{
  "encoder_arch": "jasper",
  "win_length": 400,
  "encoder_norm": "batchnorm",
  "decoder_layers": 6,
  "decoder_mlp_ratio": 2,
  "init": "trunc_normal_002",
  "residual_init": "none",
  "max_grad_norm": 1.0,
  "batch_size": 256,
  "epochs": 63.9,
  "warmup_steps": 1300,
  "weight_decay": 0.2,
  "adamw_weight_decay_other_params": 0.05
}
Rows from block 5 of the audio encoder of a small encoder-decoder audio transcriber, named by matrix and row number. Rows with one number belong to one channel. Each number is 128 + 32 x the weight over its row's rms, rounded and kept within 0 to 255. All counts start at 0. Numbers have three digits each. After the name is the row's rms in percent of the matrix's.
After each channel's rows are labels from the 100 clips, of 14848, where the channel reaches its highest value: "responds to" is what is common among them. Only what is clearly more common there than usual is listed. The data: short read English sentences (LibriTTS-R). In brackets: how many of the 100, against the usual share in percent.
# convs0: first width-7 conv (encoder.blocks.5.convs.0.weight, 192x192x7, each kernel summed), inputs 0-95
# convs1: second width-7 conv (encoder.blocks.5.convs.1.weight, 192x192x7, transposed, each kernel summed), outputs 0-95

convs0.89 093:085150184137129126138102124148106122095084141125164147146141116089095098111067099167074139200106134086121113149153119137113122135109109091113111122132089055135103140138150107088124103093128114126163058117122141165131194211114155096132139129171142113129156119092037106131101140095073168101
convs1.89 106:165101142113092114118107192156100160118084145113141147138152100112162068169038095095064177127146126199113105095140091089070092161105088156137147098106136101092117117116061135104190085159112153111085091132098086149108069075144190163129164120144109139109152118060117113112155162115133160142
responds to: the word "was" (36 vs 9.7); the word "she" (29 vs 5.7)

convs0.145 098:112084067185107143126138100128114090205085146182182074034129178103169088120131123140109124142179165129091117146109112143120163108151113146099091085125087124136089114190132141116116175161094124114066110185141107109065141143141117103153165170201134146071073110117110088112078086112125121134
convs1.145 103:139167097146122121132113141052143124111102117144137106116132122149190135145149109111128132148094166118237137171144105121112120146087164038124143098136127083070079131098099090116176110143143161098142176073147114141150190137142112136127158132106113097181157141140140063122038100098139063107
responds to: the word "to" (38 vs 14.6)

convs0.49 101:125126166157108119112137135146132153070174117113144140107130095141039102114142125159073135134124075135023133078144069144070111154156143139134162154107132083124094032149168136149157131091141131151142159129165077102130156127149096159083142124151121114128136110104116080120089124155195163083
convs1.49 098:078099103165119115134131156148114116153079108128150111131110124144074117165131114143065100135139153145074123170131134123136159110127150117089163146148057129168122100120084212113099184098109208121108127129106156190142204145140133123141167145109137147148114139107076124149088137130165103052
responds to: the word "to" (34 vs 14.6); the word "be" (28 vs 4.7)

convs0.11 104:114188154125124174137125086164134130141125163126138102126092142138107165137107122121174166047120119124135222069097127136135119153158082161110091090094133183110078064168162141114125171133107144148113142107140140154149095134174092160166155173072123167082160164153111045135048131110169118119
convs1.11 108:114118142161092153112128087145117079085107142141153138086167110083159118162143136116166110154037098116142065194132121120111102098078152146147140130115119089101088083156112140148089166173160139114161099098223146090127100136123150174073116125120143198186060093144129077122089106142138090130
responds to: the word "do" (38 vs 4.1); the word "i" (38 vs 17.9)

convs0.119 101:137138131111083134129102160134158128123131092147077078096067108104162066105089114107119112191152106139145164114108128134133127172167176137169107112191132120143139119083105144081149148099073167115179101099117111102135114108141128121227088088136152122145175052096117129115132118158088116140
convs1.119 105:065145109085165127101182138133153125154092101130102110110157124159145151071138131113165089093121120162139148102159087134119139093133108175179131126190167107175096154111129163119149139131101143099143219097127145120086106141098131074087114092094145129100103107118139124149092096067118117132
responds to: the word "not" (54 vs 6.4)

convs0.19 105:098154124144151126150070211133140159123098108109081078135138137136118152161120117088140082082135069135151168113104140128141162115076129190106070120151093063169093075112180100151143140103204102097104166148138106112116089115113144126113133102124068116128120161181101106136142090142175126137
convs1.19 104:136150123145055101103142122045121061123117079079133136203135164140134103085136092109171100149069098176173117104093079174123130153090160116118156083169042135114145136077159156128099132159128091078115088114147115081109127109115080183094149165130151096121141119127106110124144140138130162186
responds to: the word "to" (33 vs 14.6)

convs0.29 104:158157106120144117121113093133124109225143109084156120135071129195165145130099126133153116101122127105093132067116103129153117178165179168179115068091128155152138172153156122107080129157099142083114118069102112152142127126110120156152139158151080126119099103134086131101093090124134167153
convs1.29 098:107116103149085134111170165140111154149083188151128165122093143158119096153093145083065126082150184120115138172144043130164142113118164064156160106118106105138099076206151100179180152174108069117163147118096152107080162133104113161152127168134101102117129155134091137083075113144116075120
responds to: the word "the" (57 vs 25)

convs0.55 103:061123119092085118151129148106123112142113111164143111079087177131121149186175144116088187116149143114162163128083090128174124145142124154165150122149155111081130084160151080133134128094140114158093114116090087123080140121156099117149110111184120082133160212118130156032125093146145108137
convs1.55 095:073124132090124127101105099073158100124124048153101111158178122095160122162113102060050151130093082065172143119128125112106120091124153144150103152117121118142156076082144176189157171116095122144101098085107096127048115108146108154149116200129089140120153081127108086080124188125145165152
responds to: the word "not" (25 vs 6.4)

convs0.84 099:147164119101070104138099154111138049140136190097149117107076127073107133148213143194070179114102168117137143124133081122130215090146137100074118180065108164136059161134107126092138148129117117121162092074140117154118079108156137088087105137158121127210107100137134119146146104067218145091
convs1.84 101:098145147126108157133144139118123120190113100092103135124122156172093166112083056110119076186149120110103138119088162153142141105169120096163135206138150084145156110106134029157110143130142080181152130096126136194108160174135096111110145133132092168158095123118112148140192147139130135160
responds to: the word "was" (33 vs 9.7)

convs0.27 108:120177119033112109130141130128147163158107204157152133103108139138109128133135129124119125149114099136080106126119053097106140232083093093161136097154132173153120170091201121106167150160093151071084171125106154161148071079157085128114150159110121146107176110100155170076120135148158150212
convs1.27 105:106152125138101122121140120129116124174138077157093192141151148119115166090133142128125140142127086120173169149155079147086122081081152168109149125119157123136127081107133098125130167111144049142158123130118217048090159075139134135185115104183108162141108144088116135098134161166128078142
responds to: the word "the" (52 vs 25)

convs0.12 096:149114092126097092130107137096067165150134110148140134230048144123177115091087177112092125133159137123121179098134110149155108127173091156050130075121201092119165143114130107167131144102110150141154150132228126105133130127109157116099169172148121183135196151169172140164061127153118130121
convs1.12 098:160163110084121151128073106127134123173136079120134077082097095149156109064164167109147133134136116147125156170089092181172094061132138130107089114138109113215126143172119116075180141110137130060125104170063121106147102070112139108129165095127145134103140133142095130075138085117179138166
responds to: the word "not" (36 vs 6.4)

convs0.165 104:100130114108117082182128107109131167148097139132157160140126127138160200107144144149100118145079104040138126122109152178138139102101122071123164131098117143179119161157153110129037212114166162139096194121067097183177120136123100134144104142169096094107139096130160190158082134086112118141
convs1.165 107:092120100124102078126121098114199141173205096111126130115159110150056117127124133178102156193105118144134126143121135206138101101105124064166107190159127107130164116141105161082122103030132055115111142157150122126133117107094117100116112090147074098094166133153134123097106162148092128146
responds to: the word "the" (80 vs 25)

convs0.129 097:120094145127155101111117195045140116088130109132085118063133110150073148169152165107136111122154090152092131159141108113152186136152183154167089149115129133110135050139108122141101074129092103094164121100123076113120171112096113131109131080110175202129128098113210133137105150135117079135
convs1.129 101:145122159085121114135188142171167137120101158159126113157142138089159068163125179103141170171147098120137106169182151133177179123065129110110092132106076085113122137168112125143111131178137118091157094170125128141110119170117151122187173122061134080198156149103133174133169153133133136152
responds to: the word "is" (38 vs 8.5); the word "it" (36 vs 12.3); the word "was" (30 vs 9.7)

convs0.35 099:118106073106157118143102187169106122128088109121095164145104120171124100151095113085080134130233131054151118176148122145144156136155190144146105133104140123159121159174160120151085103116170134155169109136073155112140113134092151152126087095109178188123173112148142125109154125134121085094
convs1.35 096:184126083117144126146108128148121072117128088147146132095113177106162089114131099112083123131095131126157103085156127061111122072171101115091157111082161119159152122175134168109190131158114086187118110080170130143091156174144121199132138070071105115124086106103108152083130096139135148149
responds to: the word "is" (25 vs 8.5)

convs0.66 096:166141110111085086143099104127176177139113115106107144141166071137148127128086094190142082116143144099173109157098079078079142129136135091119118139110069160123132116160092151123120109154124073162146058102093194134078139151183088134081127151102179174109145095089171118118072107115081143215
convs1.66 105:142106115143176162059067122090151108094102141102119104064169131080166146127101125094103100149090152132120157167182062110112130100109174065111085085107253121154071136129117159104156087166094171131134141088101157077117039105163212122118156124161080153116157121171118148145123105111175096127
responds to: the word "was" (45 vs 9.7)

convs0.41 104:066136082108122152088090124115144136163132032069136139136113082159135134171131141177074164137138120162157208077140111177134141082123105099092174107104119106155137095167108078156095177107168134121116100104124110109100118148095129157120128140095150145162130116186128104154139160138115174088
convs1.41 103:188115147110122113133166145118155080195100137105167080127162207122086097130157096163154154081161126062118132151147111098112126150139135174140082119115126088157170145176096094097085102152155096092098138168161148141126194103131176198096135115150123106087123136135100132104098152119157125177
responds to: the word "the" (69 vs 25); the word "other" (25 vs 0.7)

convs0.146 092:117130165084101132122075128125113150114157155145096129114152122165120088140154145078163149177134061113036144092093137116130158187135102124100157137118120090074136108205163112067187117120114082198138100142095159088116165140158105167109156188072104152137119099072100100169093146093171164114
convs1.146 101:162110160155126129103146147101123133164164152091168200101162179133161083134098128155134147145138168069135142126199145087173138132115183147136139104182136158173060119100139093146153085150111076041100117129140128125161095106144083131152119058117158168131129112150092126140170163104107137150
responds to: the word "of" (28 vs 9.7)

convs0.22 102:117113086107107169130088098178143159104101103100092096088188136097117140131102184160179129145120133155127207137134132143116162054173113119123127080144108085104133189158152090108072163075046111191133092086077143078135079165139078146170128166130145111160124105180162214152121136159118174121
convs1.22 101:109169127133100123150159123145091174093060104129114132108051128122120141201122161125071172116109079078092148156127137139112119166132134091211111144071151130174142167142131095094142108152118102100158133051119090115140130074137095166126137176102114166151126133182120139123133165128124132218
responds to: the word "of" (28 vs 9.7)

convs0.34 096:132124196106077100135126137121151098180130102179123103161137109125082085124080148113145070135152136172103187154178080108130110097109095127121157159084085133039152128050103129113124139067124134141106159170117143132090095146140025132127127124089089156121147072122075095144154158148106124152
convs1.34 101:090191121124172170088080126134160166110147170111075097117108140073121099155150159165100093155149116110236085107097117146168124133095161127093164168154174118172124123100147128137109189091146139068105163023100111145089111154118186078107170135202120151113186108126086165102127070113149099105
responds to: the word "the" (50 vs 25)

convs0.141 104:195134096106158152139132105140106072143138126113105145109135140160081178123134099132164114105116044113148158102129110085151111118123114105134098116115116065057140166155129120076126148125155119144093111110180124105094154166138147090155081149079135120176079120154080129121168138081123083070
convs1.141 095:103168149125140073123137175087159104056101126147107077053104108154178147182107158090142152115150134161078138131126129149149118127142076190129122208109088122095125109104039115083137102112171166174134152087154173148093113113188129082135148141128146123168123127136096100082163135132098113136
responds to: the word "of" (37 vs 9.7)

convs0.82 108:097092101156134143071106174120131073089172124158133186183087140100128109143150174071105119087166102124162180082117128079131083187095093131153126117172099090121104116121186128101086077119158107118137121102114164095157159122149087135093108183192100136115145162096154063102102087093148123159
convs1.82 106:186115092098129112109157107110114145095130040148128127147136116099177066131152130100100155136132088076119158122164095151148147164125110083155083099156141109125114138149149110177181158091088123143135081138158127055110095187093140206077085165159060115110155090154085132204078080085167078134
responds to: the word "do" (33 vs 4.1)

convs0.54 091:121098095085126116156198088132157166200130178144080088129105114156147110128175075119125117136066143164053116138092135179141147158158142118124162155137161116142141147102151138088088193093148160097165137110146148107097147135122132144078179078125149103072127169124091124117172160073054116124
convs1.54 085:167089119129171145136084118097180153090205137111132170179119079118093136114133163195114085122144180098148130118132112131147149118141146163147110155098164151096112131143102063111148134168124154175150115174139063129112132091122158062166160091119124127154140109112153085123151144115225130140
responds to: the word "not" (30 vs 6.4)

convs0.8 101:137168147104185095114144203126126140172133171144108058146171107133121094097111106132134104149073108140070148140126179135155136111114123182113183098062139115196128092138106101149141150100177097164126130143133124043184158135088154111093128185160178105133120110159067101163181085127114093178
convs1.8 110:119160101118119145101096058156103084036190112081120114082076126124119180141104123103140104122154134151107150132156090167178109119083080109098089109102136130088079112101124126125151174201085165110165141099164074103108094188188123091103099115080146161086174055095099104156122119066144131191
responds to: the word "of" (48 vs 9.7)

convs0.135 091:128132174146044164109151163092085127126134084140101164129109072138161136153171169101113131144067165110065126147169116226119110150125141127103153113215142051123084096117128108136071126085102086065106181092185119126137099107130160105120138107094176124168138108179146112118093147113113146104
convs1.135 091:205169086149078136156127126161101125107123151124100134114067108158073127103122122189086122099154168195152079179147127133153112093076165135112121124088078123162127074175081132085172084075144134058154141151112144086113129146126073111153116072166137172103083128102112101149142129110153135147
responds to: the word "of" (46 vs 9.7)

convs0.72 106:098081119072136108149073153155110095106071107114148115079112153134066117153124134105068107077179106132156105164092085162168117117129117164119120101083153143140115131148099132226113149111119117123174115127112074092174138157106135177122166142126167127094104072106081105149140141156086127114
convs1.72 111:171129125134200163098131113104094160123159101111119076082121098163132153176060122110119110113155121098152103094140125172125094093201096076076122140107121153114085109148136147130113112152139155144120086106102092131146135158157154176086115109045171100104124124090138147152147110100128144115
responds to: the word "was" (52 vs 9.7); the word "it" (33 vs 12.3)

convs0.143 100:124148083137154117156113129138134137141133159143137144172142117136108064103153156056134087162119082104107120141128157089105110099150072170177137137120117090133125136149146113117166136164126168095187105042118160127077108185088146135133186121177144142168136116081158103151117144100065168104
convs1.143 102:117118135096127074100117146138087125104094183115047080111134041131147192140126078119107151159124118142129118158142106120145199144100109112160141072175111173181087051081103110138078113154163155044111128052056163086143144102137109116112106110176117161139123141139117144119100127063126083103
responds to: the word "was" (27 vs 9.7)

convs0.158 088:137141140125183085143107126074049121111107134116109116092140157177158111090100108087083122154108122129142149152127169134152126173163199150122035146138077096158124078118150119135093092048163131129113057135122117106087121110139138097098138149105143184144147079129137040150055161117058131119
convs1.158 102:122164117121161139116146085118190108115097132116149100112110122186084106177151118112133122073107155172118120088127100111100092096105049163134083162085181083096128216208108129151189133129140122112098114087109189097172133138146113168158149111116134163146092085153136073148132143154154119167
responds to: the word "i" (68 vs 17.9)