{
  "vocab_size": 32,
  "decoder_activation": "gelu",
  "init": "trunc_normal_002",
  "beta2": 0.99,
  "shampoo_beta": 0.95
}
Rows from block 2 of the text decoder, named by matrix and row number. Rows with one number belong to one attention dimension. Each number is 200 + 20 x the weight over the matrix's rms, rounded and kept within 0 to 999. All counts start at 0.
# v: attention query, key and value (stacked) (decoder.blocks.2.attn.qkv.weight, 768x256, the v third), inputs 192-255
# proj: attention output (decoder.blocks.2.attn.proj.weight, 256x256, transposed), outputs 192-255
v.66,220,199,208,203,168,232,202,199,218,232,198,217,191,206,201,191,183,224,215,164,209,204,210,167,191,209,211,220,195,196,176,211,210,214,191,217,213,195,177,198,184,198,205,169,189,167,185,188,241,209,203,182,231,182,201,189,201,208,211,208,200,186,163,250
v.67,176,195,201,180,223,195,193,178,235,216,205,224,204,207,196,187,188,212,222,207,180,187,216,209,230,168,170,180,186,202,208,227,184,204,217,191,210,201,198,197,211,199,204,205,140,209,192,187,192,188,190,166,184,201,193,233,198,189,179,219,202,194,164,172
v.68,209,198,192,222,214,215,243,193,190,214,165,187,215,222,202,172,196,212,199,221,164,179,210,209,210,189,167,198,159,211,174,201,190,225,216,241,228,197,192,198,203,254,218,208,214,205,200,192,219,193,220,191,166,210,177,184,189,203,201,196,225,213,226,190
v.69,245,209,193,206,177,219,161,185,180,178,211,211,195,214,192,229,226,191,190,211,191,176,202,196,174,200,219,207,218,201,218,219,202,156,203,200,178,201,196,187,197,179,220,206,207,182,228,194,162,180,163,187,191,215,168,227,226,198,195,194,199,211,195,216
v.70,202,187,213,197,190,217,197,225,222,177,228,228,214,195,169,200,216,219,197,157,205,169,209,207,200,176,198,187,188,230,180,203,183,218,185,190,217,238,199,225,187,214,224,192,205,206,236,222,215,208,191,200,183,197,194,211,190,190,199,209,199,197,188,184
v.71,201,201,208,219,233,192,180,174,178,196,199,217,235,175,203,181,199,218,150,227,227,189,237,195,229,204,167,177,185,221,206,199,237,214,215,198,193,182,238,220,199,247,224,182,187,222,216,252,212,195,185,168,200,183,227,246,215,185,215,209,202,212,214,204
v.72,199,181,217,190,198,220,178,216,171,174,203,197,207,220,181,229,185,214,221,169,174,211,219,188,193,211,219,184,213,219,233,219,231,192,201,181,199,174,220,180,206,198,205,223,203,191,206,228,204,187,219,188,210,185,169,207,229,189,218,231,193,165,176,197
v.73,239,213,182,230,186,192,221,229,198,217,213,206,169,210,222,214,182,206,205,212,211,150,195,196,221,222,205,224,200,197,187,155,211,188,166,211,176,232,208,203,215,198,196,169,187,186,233,223,195,203,237,191,212,194,180,201,172,176,171,220,166,185,217,216
v.74,203,193,168,214,244,189,201,177,177,155,212,218,193,184,194,178,174,179,176,219,196,207,216,199,195,234,192,235,190,195,163,215,173,206,197,210,171,200,218,205,198,179,176,226,221,211,203,175,231,172,222,215,228,198,171,206,191,184,196,224,184,202,205,198
v.75,199,196,192,192,200,193,218,200,213,225,224,185,178,188,201,183,207,173,198,176,178,211,196,215,216,181,214,226,179,173,202,211,213,245,170,185,201,212,207,227,169,191,234,209,190,182,177,187,218,216,190,186,215,193,225,193,203,160,211,220,224,184,209,221
v.76,228,196,170,203,247,179,190,226,221,193,208,197,171,203,203,212,195,158,178,233,183,222,200,196,187,219,229,189,169,196,210,186,220,191,238,191,217,150,204,157,221,195,164,210,180,184,246,203,193,197,192,198,168,190,216,198,199,206,171,209,175,202,149,187
v.77,197,216,211,183,179,193,210,216,217,204,224,182,203,193,215,190,168,192,179,238,243,222,229,183,203,197,239,189,202,217,180,183,232,197,200,200,225,182,194,221,176,259,186,187,199,224,221,197,170,181,171,177,185,219,190,193,175,210,211,218,208,193,198,189
v.78,178,220,198,199,209,215,181,233,220,204,184,198,206,204,207,188,220,182,183,255,187,186,205,176,201,217,197,223,207,209,167,188,156,184,224,196,187,204,182,186,204,198,225,219,203,214,213,195,211,190,198,226,171,176,220,198,199,188,210,220,189,242,212,187
v.79,166,204,178,180,208,236,170,210,214,195,195,204,203,164,218,228,218,222,201,203,214,176,218,206,191,249,215,182,209,198,226,181,215,189,224,186,184,196,200,175,211,182,221,235,216,197,227,198,184,210,160,219,212,180,196,231,211,206,174,213,177,203,199,185
v.80,185,186,231,221,207,195,204,227,228,172,207,210,219,229,154,173,180,192,209,213,220,227,201,211,182,180,158,206,203,218,190,170,211,216,172,130,244,204,221,181,213,228,221,198,196,205,178,197,191,200,212,164,208,211,179,191,185,202,223,205,206,215,217,197
v.81,204,206,154,202,205,219,212,194,189,193,190,202,201,193,233,221,208,207,196,204,173,191,183,212,232,231,203,212,237,227,223,206,210,201,180,221,175,214,220,193,196,167,202,173,222,213,236,232,206,225,181,222,205,191,203,231,195,200,182,239,218,177,231,227
v.82,189,183,175,199,185,210,202,185,205,198,203,233,200,185,234,219,171,199,205,228,177,147,207,226,190,212,201,220,227,158,201,204,188,210,210,203,218,200,194,191,184,176,201,187,233,196,216,205,197,227,190,203,196,189,179,202,165,192,199,182,219,215,191,177
v.83,194,219,189,209,175,207,205,220,207,170,190,176,190,208,202,209,204,208,215,231,228,213,173,213,160,204,188,201,189,206,192,209,212,208,214,184,246,217,187,173,205,181,184,199,198,179,193,164,170,206,219,202,197,213,196,188,218,234,173,213,164,208,207,172
v.84,209,187,241,212,209,207,192,208,232,180,211,214,219,213,184,189,173,205,171,195,214,235,189,175,179,217,197,190,177,197,178,211,180,186,196,161,214,176,213,200,179,217,184,169,189,191,203,196,244,240,186,197,211,224,172,183,231,206,235,184,226,204,228,214
v.85,266,210,173,172,167,241,236,185,157,161,184,205,225,198,193,220,204,157,214,203,237,189,204,210,215,191,167,212,235,183,226,187,203,243,203,245,170,211,225,164,203,190,250,191,228,165,216,223,212,200,223,211,199,161,180,173,183,216,217,173,168,221,207,185
v.86,186,193,213,205,171,183,203,204,185,215,179,171,220,221,205,176,178,216,216,231,216,205,215,218,202,207,235,203,222,205,220,230,166,220,203,206,170,216,178,180,207,222,204,211,173,173,232,200,180,214,220,205,205,193,164,187,198,194,203,199,203,170,206,219
v.87,221,212,213,183,220,187,215,177,178,219,209,240,205,181,207,204,175,179,187,198,226,222,230,205,220,169,187,204,194,204,173,211,215,214,186,211,199,210,210,212,204,234,226,228,207,236,198,205,202,205,218,207,212,168,193,208,216,182,225,190,199,208,199,172
v.88,252,205,226,213,190,190,215,246,240,206,197,169,216,193,198,173,221,183,240,189,225,171,212,203,213,201,174,197,226,171,174,210,195,215,197,210,202,249,165,233,218,213,214,224,168,167,194,206,238,200,218,209,221,232,225,186,162,220,181,211,181,165,215,194
v.89,236,211,196,189,192,158,165,179,223,194,191,164,191,227,187,179,197,174,194,191,205,217,198,179,208,200,209,196,199,199,166,233,173,211,185,196,210,195,211,227,198,234,197,186,192,222,201,175,221,211,246,145,204,182,187,181,199,181,230,198,205,200,223,178
v.90,202,196,175,178,216,192,209,213,182,209,219,217,201,195,194,201,134,190,208,235,173,194,206,192,178,206,176,206,230,219,199,182,214,209,202,184,204,210,172,185,171,169,198,206,195,189,227,214,181,194,223,203,198,172,192,221,169,184,248,177,227,190,188,192
proj.66,198,207,196,216,185,198,185,223,212,164,195,212,221,215,177,202,211,199,212,244,182,209,200,223,187,190,199,179,203,193,234,159,207,204,196,210,186,189,198,187,191,162,199,182,199,199,176,211,175,181,190,215,197,194,184,207,184,194,209,211,175,225,195,199
proj.67,206,165,205,202,155,153,197,184,197,175,197,194,205,191,210,214,226,189,197,193,204,187,163,183,187,202,201,233,216,215,199,158,215,214,195,218,178,219,200,178,199,193,211,190,232,215,208,194,211,213,222,169,223,209,206,199,238,207,218,199,184,168,199,228
proj.68,177,190,200,179,215,199,195,207,189,194,217,245,199,235,218,184,206,193,199,200,209,212,181,214,190,196,210,163,180,175,208,210,204,179,162,196,228,199,182,199,202,185,202,198,208,191,211,215,195,186,216,222,202,197,229,212,184,206,211,213,180,201,197,204
proj.69,155,204,202,187,239,214,218,223,158,210,159,179,207,197,197,220,174,223,216,197,188,220,209,202,225,214,210,177,178,218,185,178,197,208,199,196,215,213,219,188,231,212,199,199,210,225,206,207,227,228,209,212,182,205,238,178,175,229,204,203,229,177,225,194
proj.70,225,207,237,195,227,211,193,208,146,210,192,203,222,176,210,187,214,222,204,190,196,216,201,205,175,193,209,220,216,210,221,180,231,246,221,214,177,192,203,160,207,205,212,198,201,200,235,210,199,232,159,176,191,194,217,151,218,217,187,175,207,195,192,187
proj.71,199,199,166,211,202,181,173,222,205,190,256,181,169,217,200,190,208,204,203,208,179,200,184,202,122,179,184,213,200,198,195,201,219,193,189,198,158,205,234,181,171,201,202,204,188,207,219,195,205,220,205,209,153,189,209,165,212,198,228,198,197,193,239,202
proj.72,240,198,217,219,202,163,182,196,206,190,207,212,191,187,178,208,212,182,180,210,217,178,185,215,188,219,197,210,215,245,184,185,176,207,211,195,201,231,194,207,207,226,198,176,229,180,186,184,191,218,212,202,196,215,197,202,173,212,187,190,193,188,229,193
proj.73,212,176,206,164,226,207,207,200,197,201,184,243,208,188,228,203,213,205,205,206,220,216,211,197,198,196,186,198,205,185,220,241,201,208,219,205,156,207,192,230,215,193,194,218,235,165,199,211,177,176,163,216,202,171,217,208,210,207,212,198,242,161,160,192
proj.74,207,189,200,206,189,212,190,192,240,198,222,176,194,200,206,235,228,184,212,184,228,174,167,209,174,201,170,202,172,205,213,178,222,201,210,219,213,184,202,211,187,240,213,188,157,183,184,225,187,203,208,183,226,213,249,201,217,199,216,159,200,147,231,196
proj.75,213,198,220,187,192,195,191,197,182,191,175,220,210,167,174,185,192,202,223,229,203,195,186,204,184,195,199,176,184,206,178,190,181,181,229,225,206,193,163,184,208,207,172,160,201,186,213,207,198,196,213,165,213,217,209,214,173,207,175,188,207,217,224,185
proj.76,193,175,178,169,186,237,180,175,210,216,172,232,197,216,217,197,205,206,179,183,227,211,178,196,206,213,223,192,226,212,200,238,194,176,160,204,215,222,204,248,167,206,231,197,212,190,169,207,231,202,218,195,244,207,198,204,228,189,227,189,197,189,230,209
proj.77,241,197,204,252,195,183,178,207,211,213,203,219,225,202,210,208,175,218,241,201,149,181,220,202,198,202,174,214,211,188,202,222,176,233,204,186,200,228,176,190,209,209,218,218,202,237,171,151,223,192,227,207,195,201,218,195,186,229,232,210,169,216,217,189
proj.78,165,173,195,168,175,215,186,211,191,199,225,203,193,183,196,183,180,202,253,200,182,227,201,204,189,190,210,166,176,236,210,181,233,195,183,177,207,182,178,202,211,188,176,221,214,215,196,231,190,229,151,202,227,206,219,173,202,187,189,180,181,194,181,213
proj.79,195,191,194,175,192,213,180,196,214,230,223,168,183,220,201,200,218,215,191,217,219,191,172,201,221,163,193,183,234,169,206,197,193,212,207,208,237,189,228,233,177,224,168,176,215,218,190,212,204,227,210,173,211,217,187,211,194,207,218,196,233,204,213,188
proj.80,235,196,199,197,203,181,209,213,216,214,195,170,192,173,203,234,200,181,222,201,176,191,170,182,199,182,220,199,231,204,188,189,168,227,222,223,196,185,183,188,179,194,180,203,181,198,202,172,226,155,228,217,183,220,202,196,224,195,195,228,151,196,193,257
proj.81,177,175,230,181,196,214,168,196,166,210,215,215,194,177,189,154,219,193,204,200,200,192,202,198,188,200,212,204,189,161,169,221,176,199,231,172,200,190,197,197,198,197,185,216,212,158,214,222,198,175,182,176,176,195,211,163,190,209,208,183,220,205,214,198
proj.82,243,181,182,215,234,177,205,216,173,177,179,195,217,233,191,187,176,164,237,184,193,208,183,193,186,177,192,175,206,209,191,215,210,180,200,178,202,203,197,194,192,207,204,263,174,206,225,194,232,179,197,225,211,198,224,209,215,228,179,173,202,219,201,196
proj.83,219,229,216,201,214,206,184,223,201,205,198,223,195,205,212,183,175,169,198,188,182,193,225,192,218,187,225,164,218,222,197,177,207,193,186,209,193,174,192,224,210,210,198,228,179,247,201,192,206,188,191,171,235,198,182,199,207,208,214,182,201,219,206,219
proj.84,205,198,175,183,204,193,223,196,193,240,194,154,206,169,201,244,197,170,215,222,190,185,164,245,228,176,212,193,197,209,205,189,192,208,197,201,203,216,196,207,175,194,158,223,191,218,194,201,196,166,241,225,198,170,221,199,212,205,209,184,185,185,174,227
proj.85,187,213,196,219,211,173,214,207,219,156,195,239,226,182,221,207,190,221,185,202,174,186,175,188,182,200,185,188,186,209,184,220,188,184,215,204,234,193,216,188,239,234,175,221,175,188,190,220,206,199,158,208,172,243,226,220,187,224,190,190,253,169,205,195
proj.86,180,219,206,239,200,190,193,200,229,155,236,236,206,167,207,230,233,216,204,167,193,209,217,168,200,183,198,203,212,184,222,175,186,197,176,184,187,192,206,175,194,185,205,195,198,191,161,194,194,179,187,218,200,204,210,191,157,209,204,187,195,223,213,205
proj.87,210,214,186,219,199,187,205,218,233,176,177,175,208,197,179,201,219,209,225,180,178,191,189,193,210,181,202,176,153,223,228,202,162,173,196,210,180,188,184,199,151,235,163,182,204,189,220,151,167,198,195,192,151,210,222,212,206,204,203,209,185,180,219,187
proj.88,193,162,207,188,205,213,225,214,193,196,213,190,251,189,211,242,192,178,197,229,153,229,201,228,195,163,217,191,176,195,215,178,229,201,177,217,202,172,193,196,199,207,230,156,186,190,175,184,180,219,180,214,197,212,172,206,194,196,183,178,216,209,178,183
proj.89,217,185,195,193,208,221,168,218,213,197,210,194,192,154,213,223,198,218,237,198,186,182,229,221,215,228,195,209,178,187,225,150,201,214,209,198,182,215,212,194,211,184,227,235,180,151,158,176,225,185,172,231,188,222,173,218,202,195,208,181,228,214,203,227
proj.90,199,182,212,201,212,219,197,183,176,182,171,211,171,199,178,221,232,246,216,160,214,180,181,222,193,205,195,203,206,208,230,223,182,182,180,180,186,211,225,219,228,227,182,204,237,212,183,160,206,196,186,174,183,224,219,223,184,251,191,219,197,220,234,211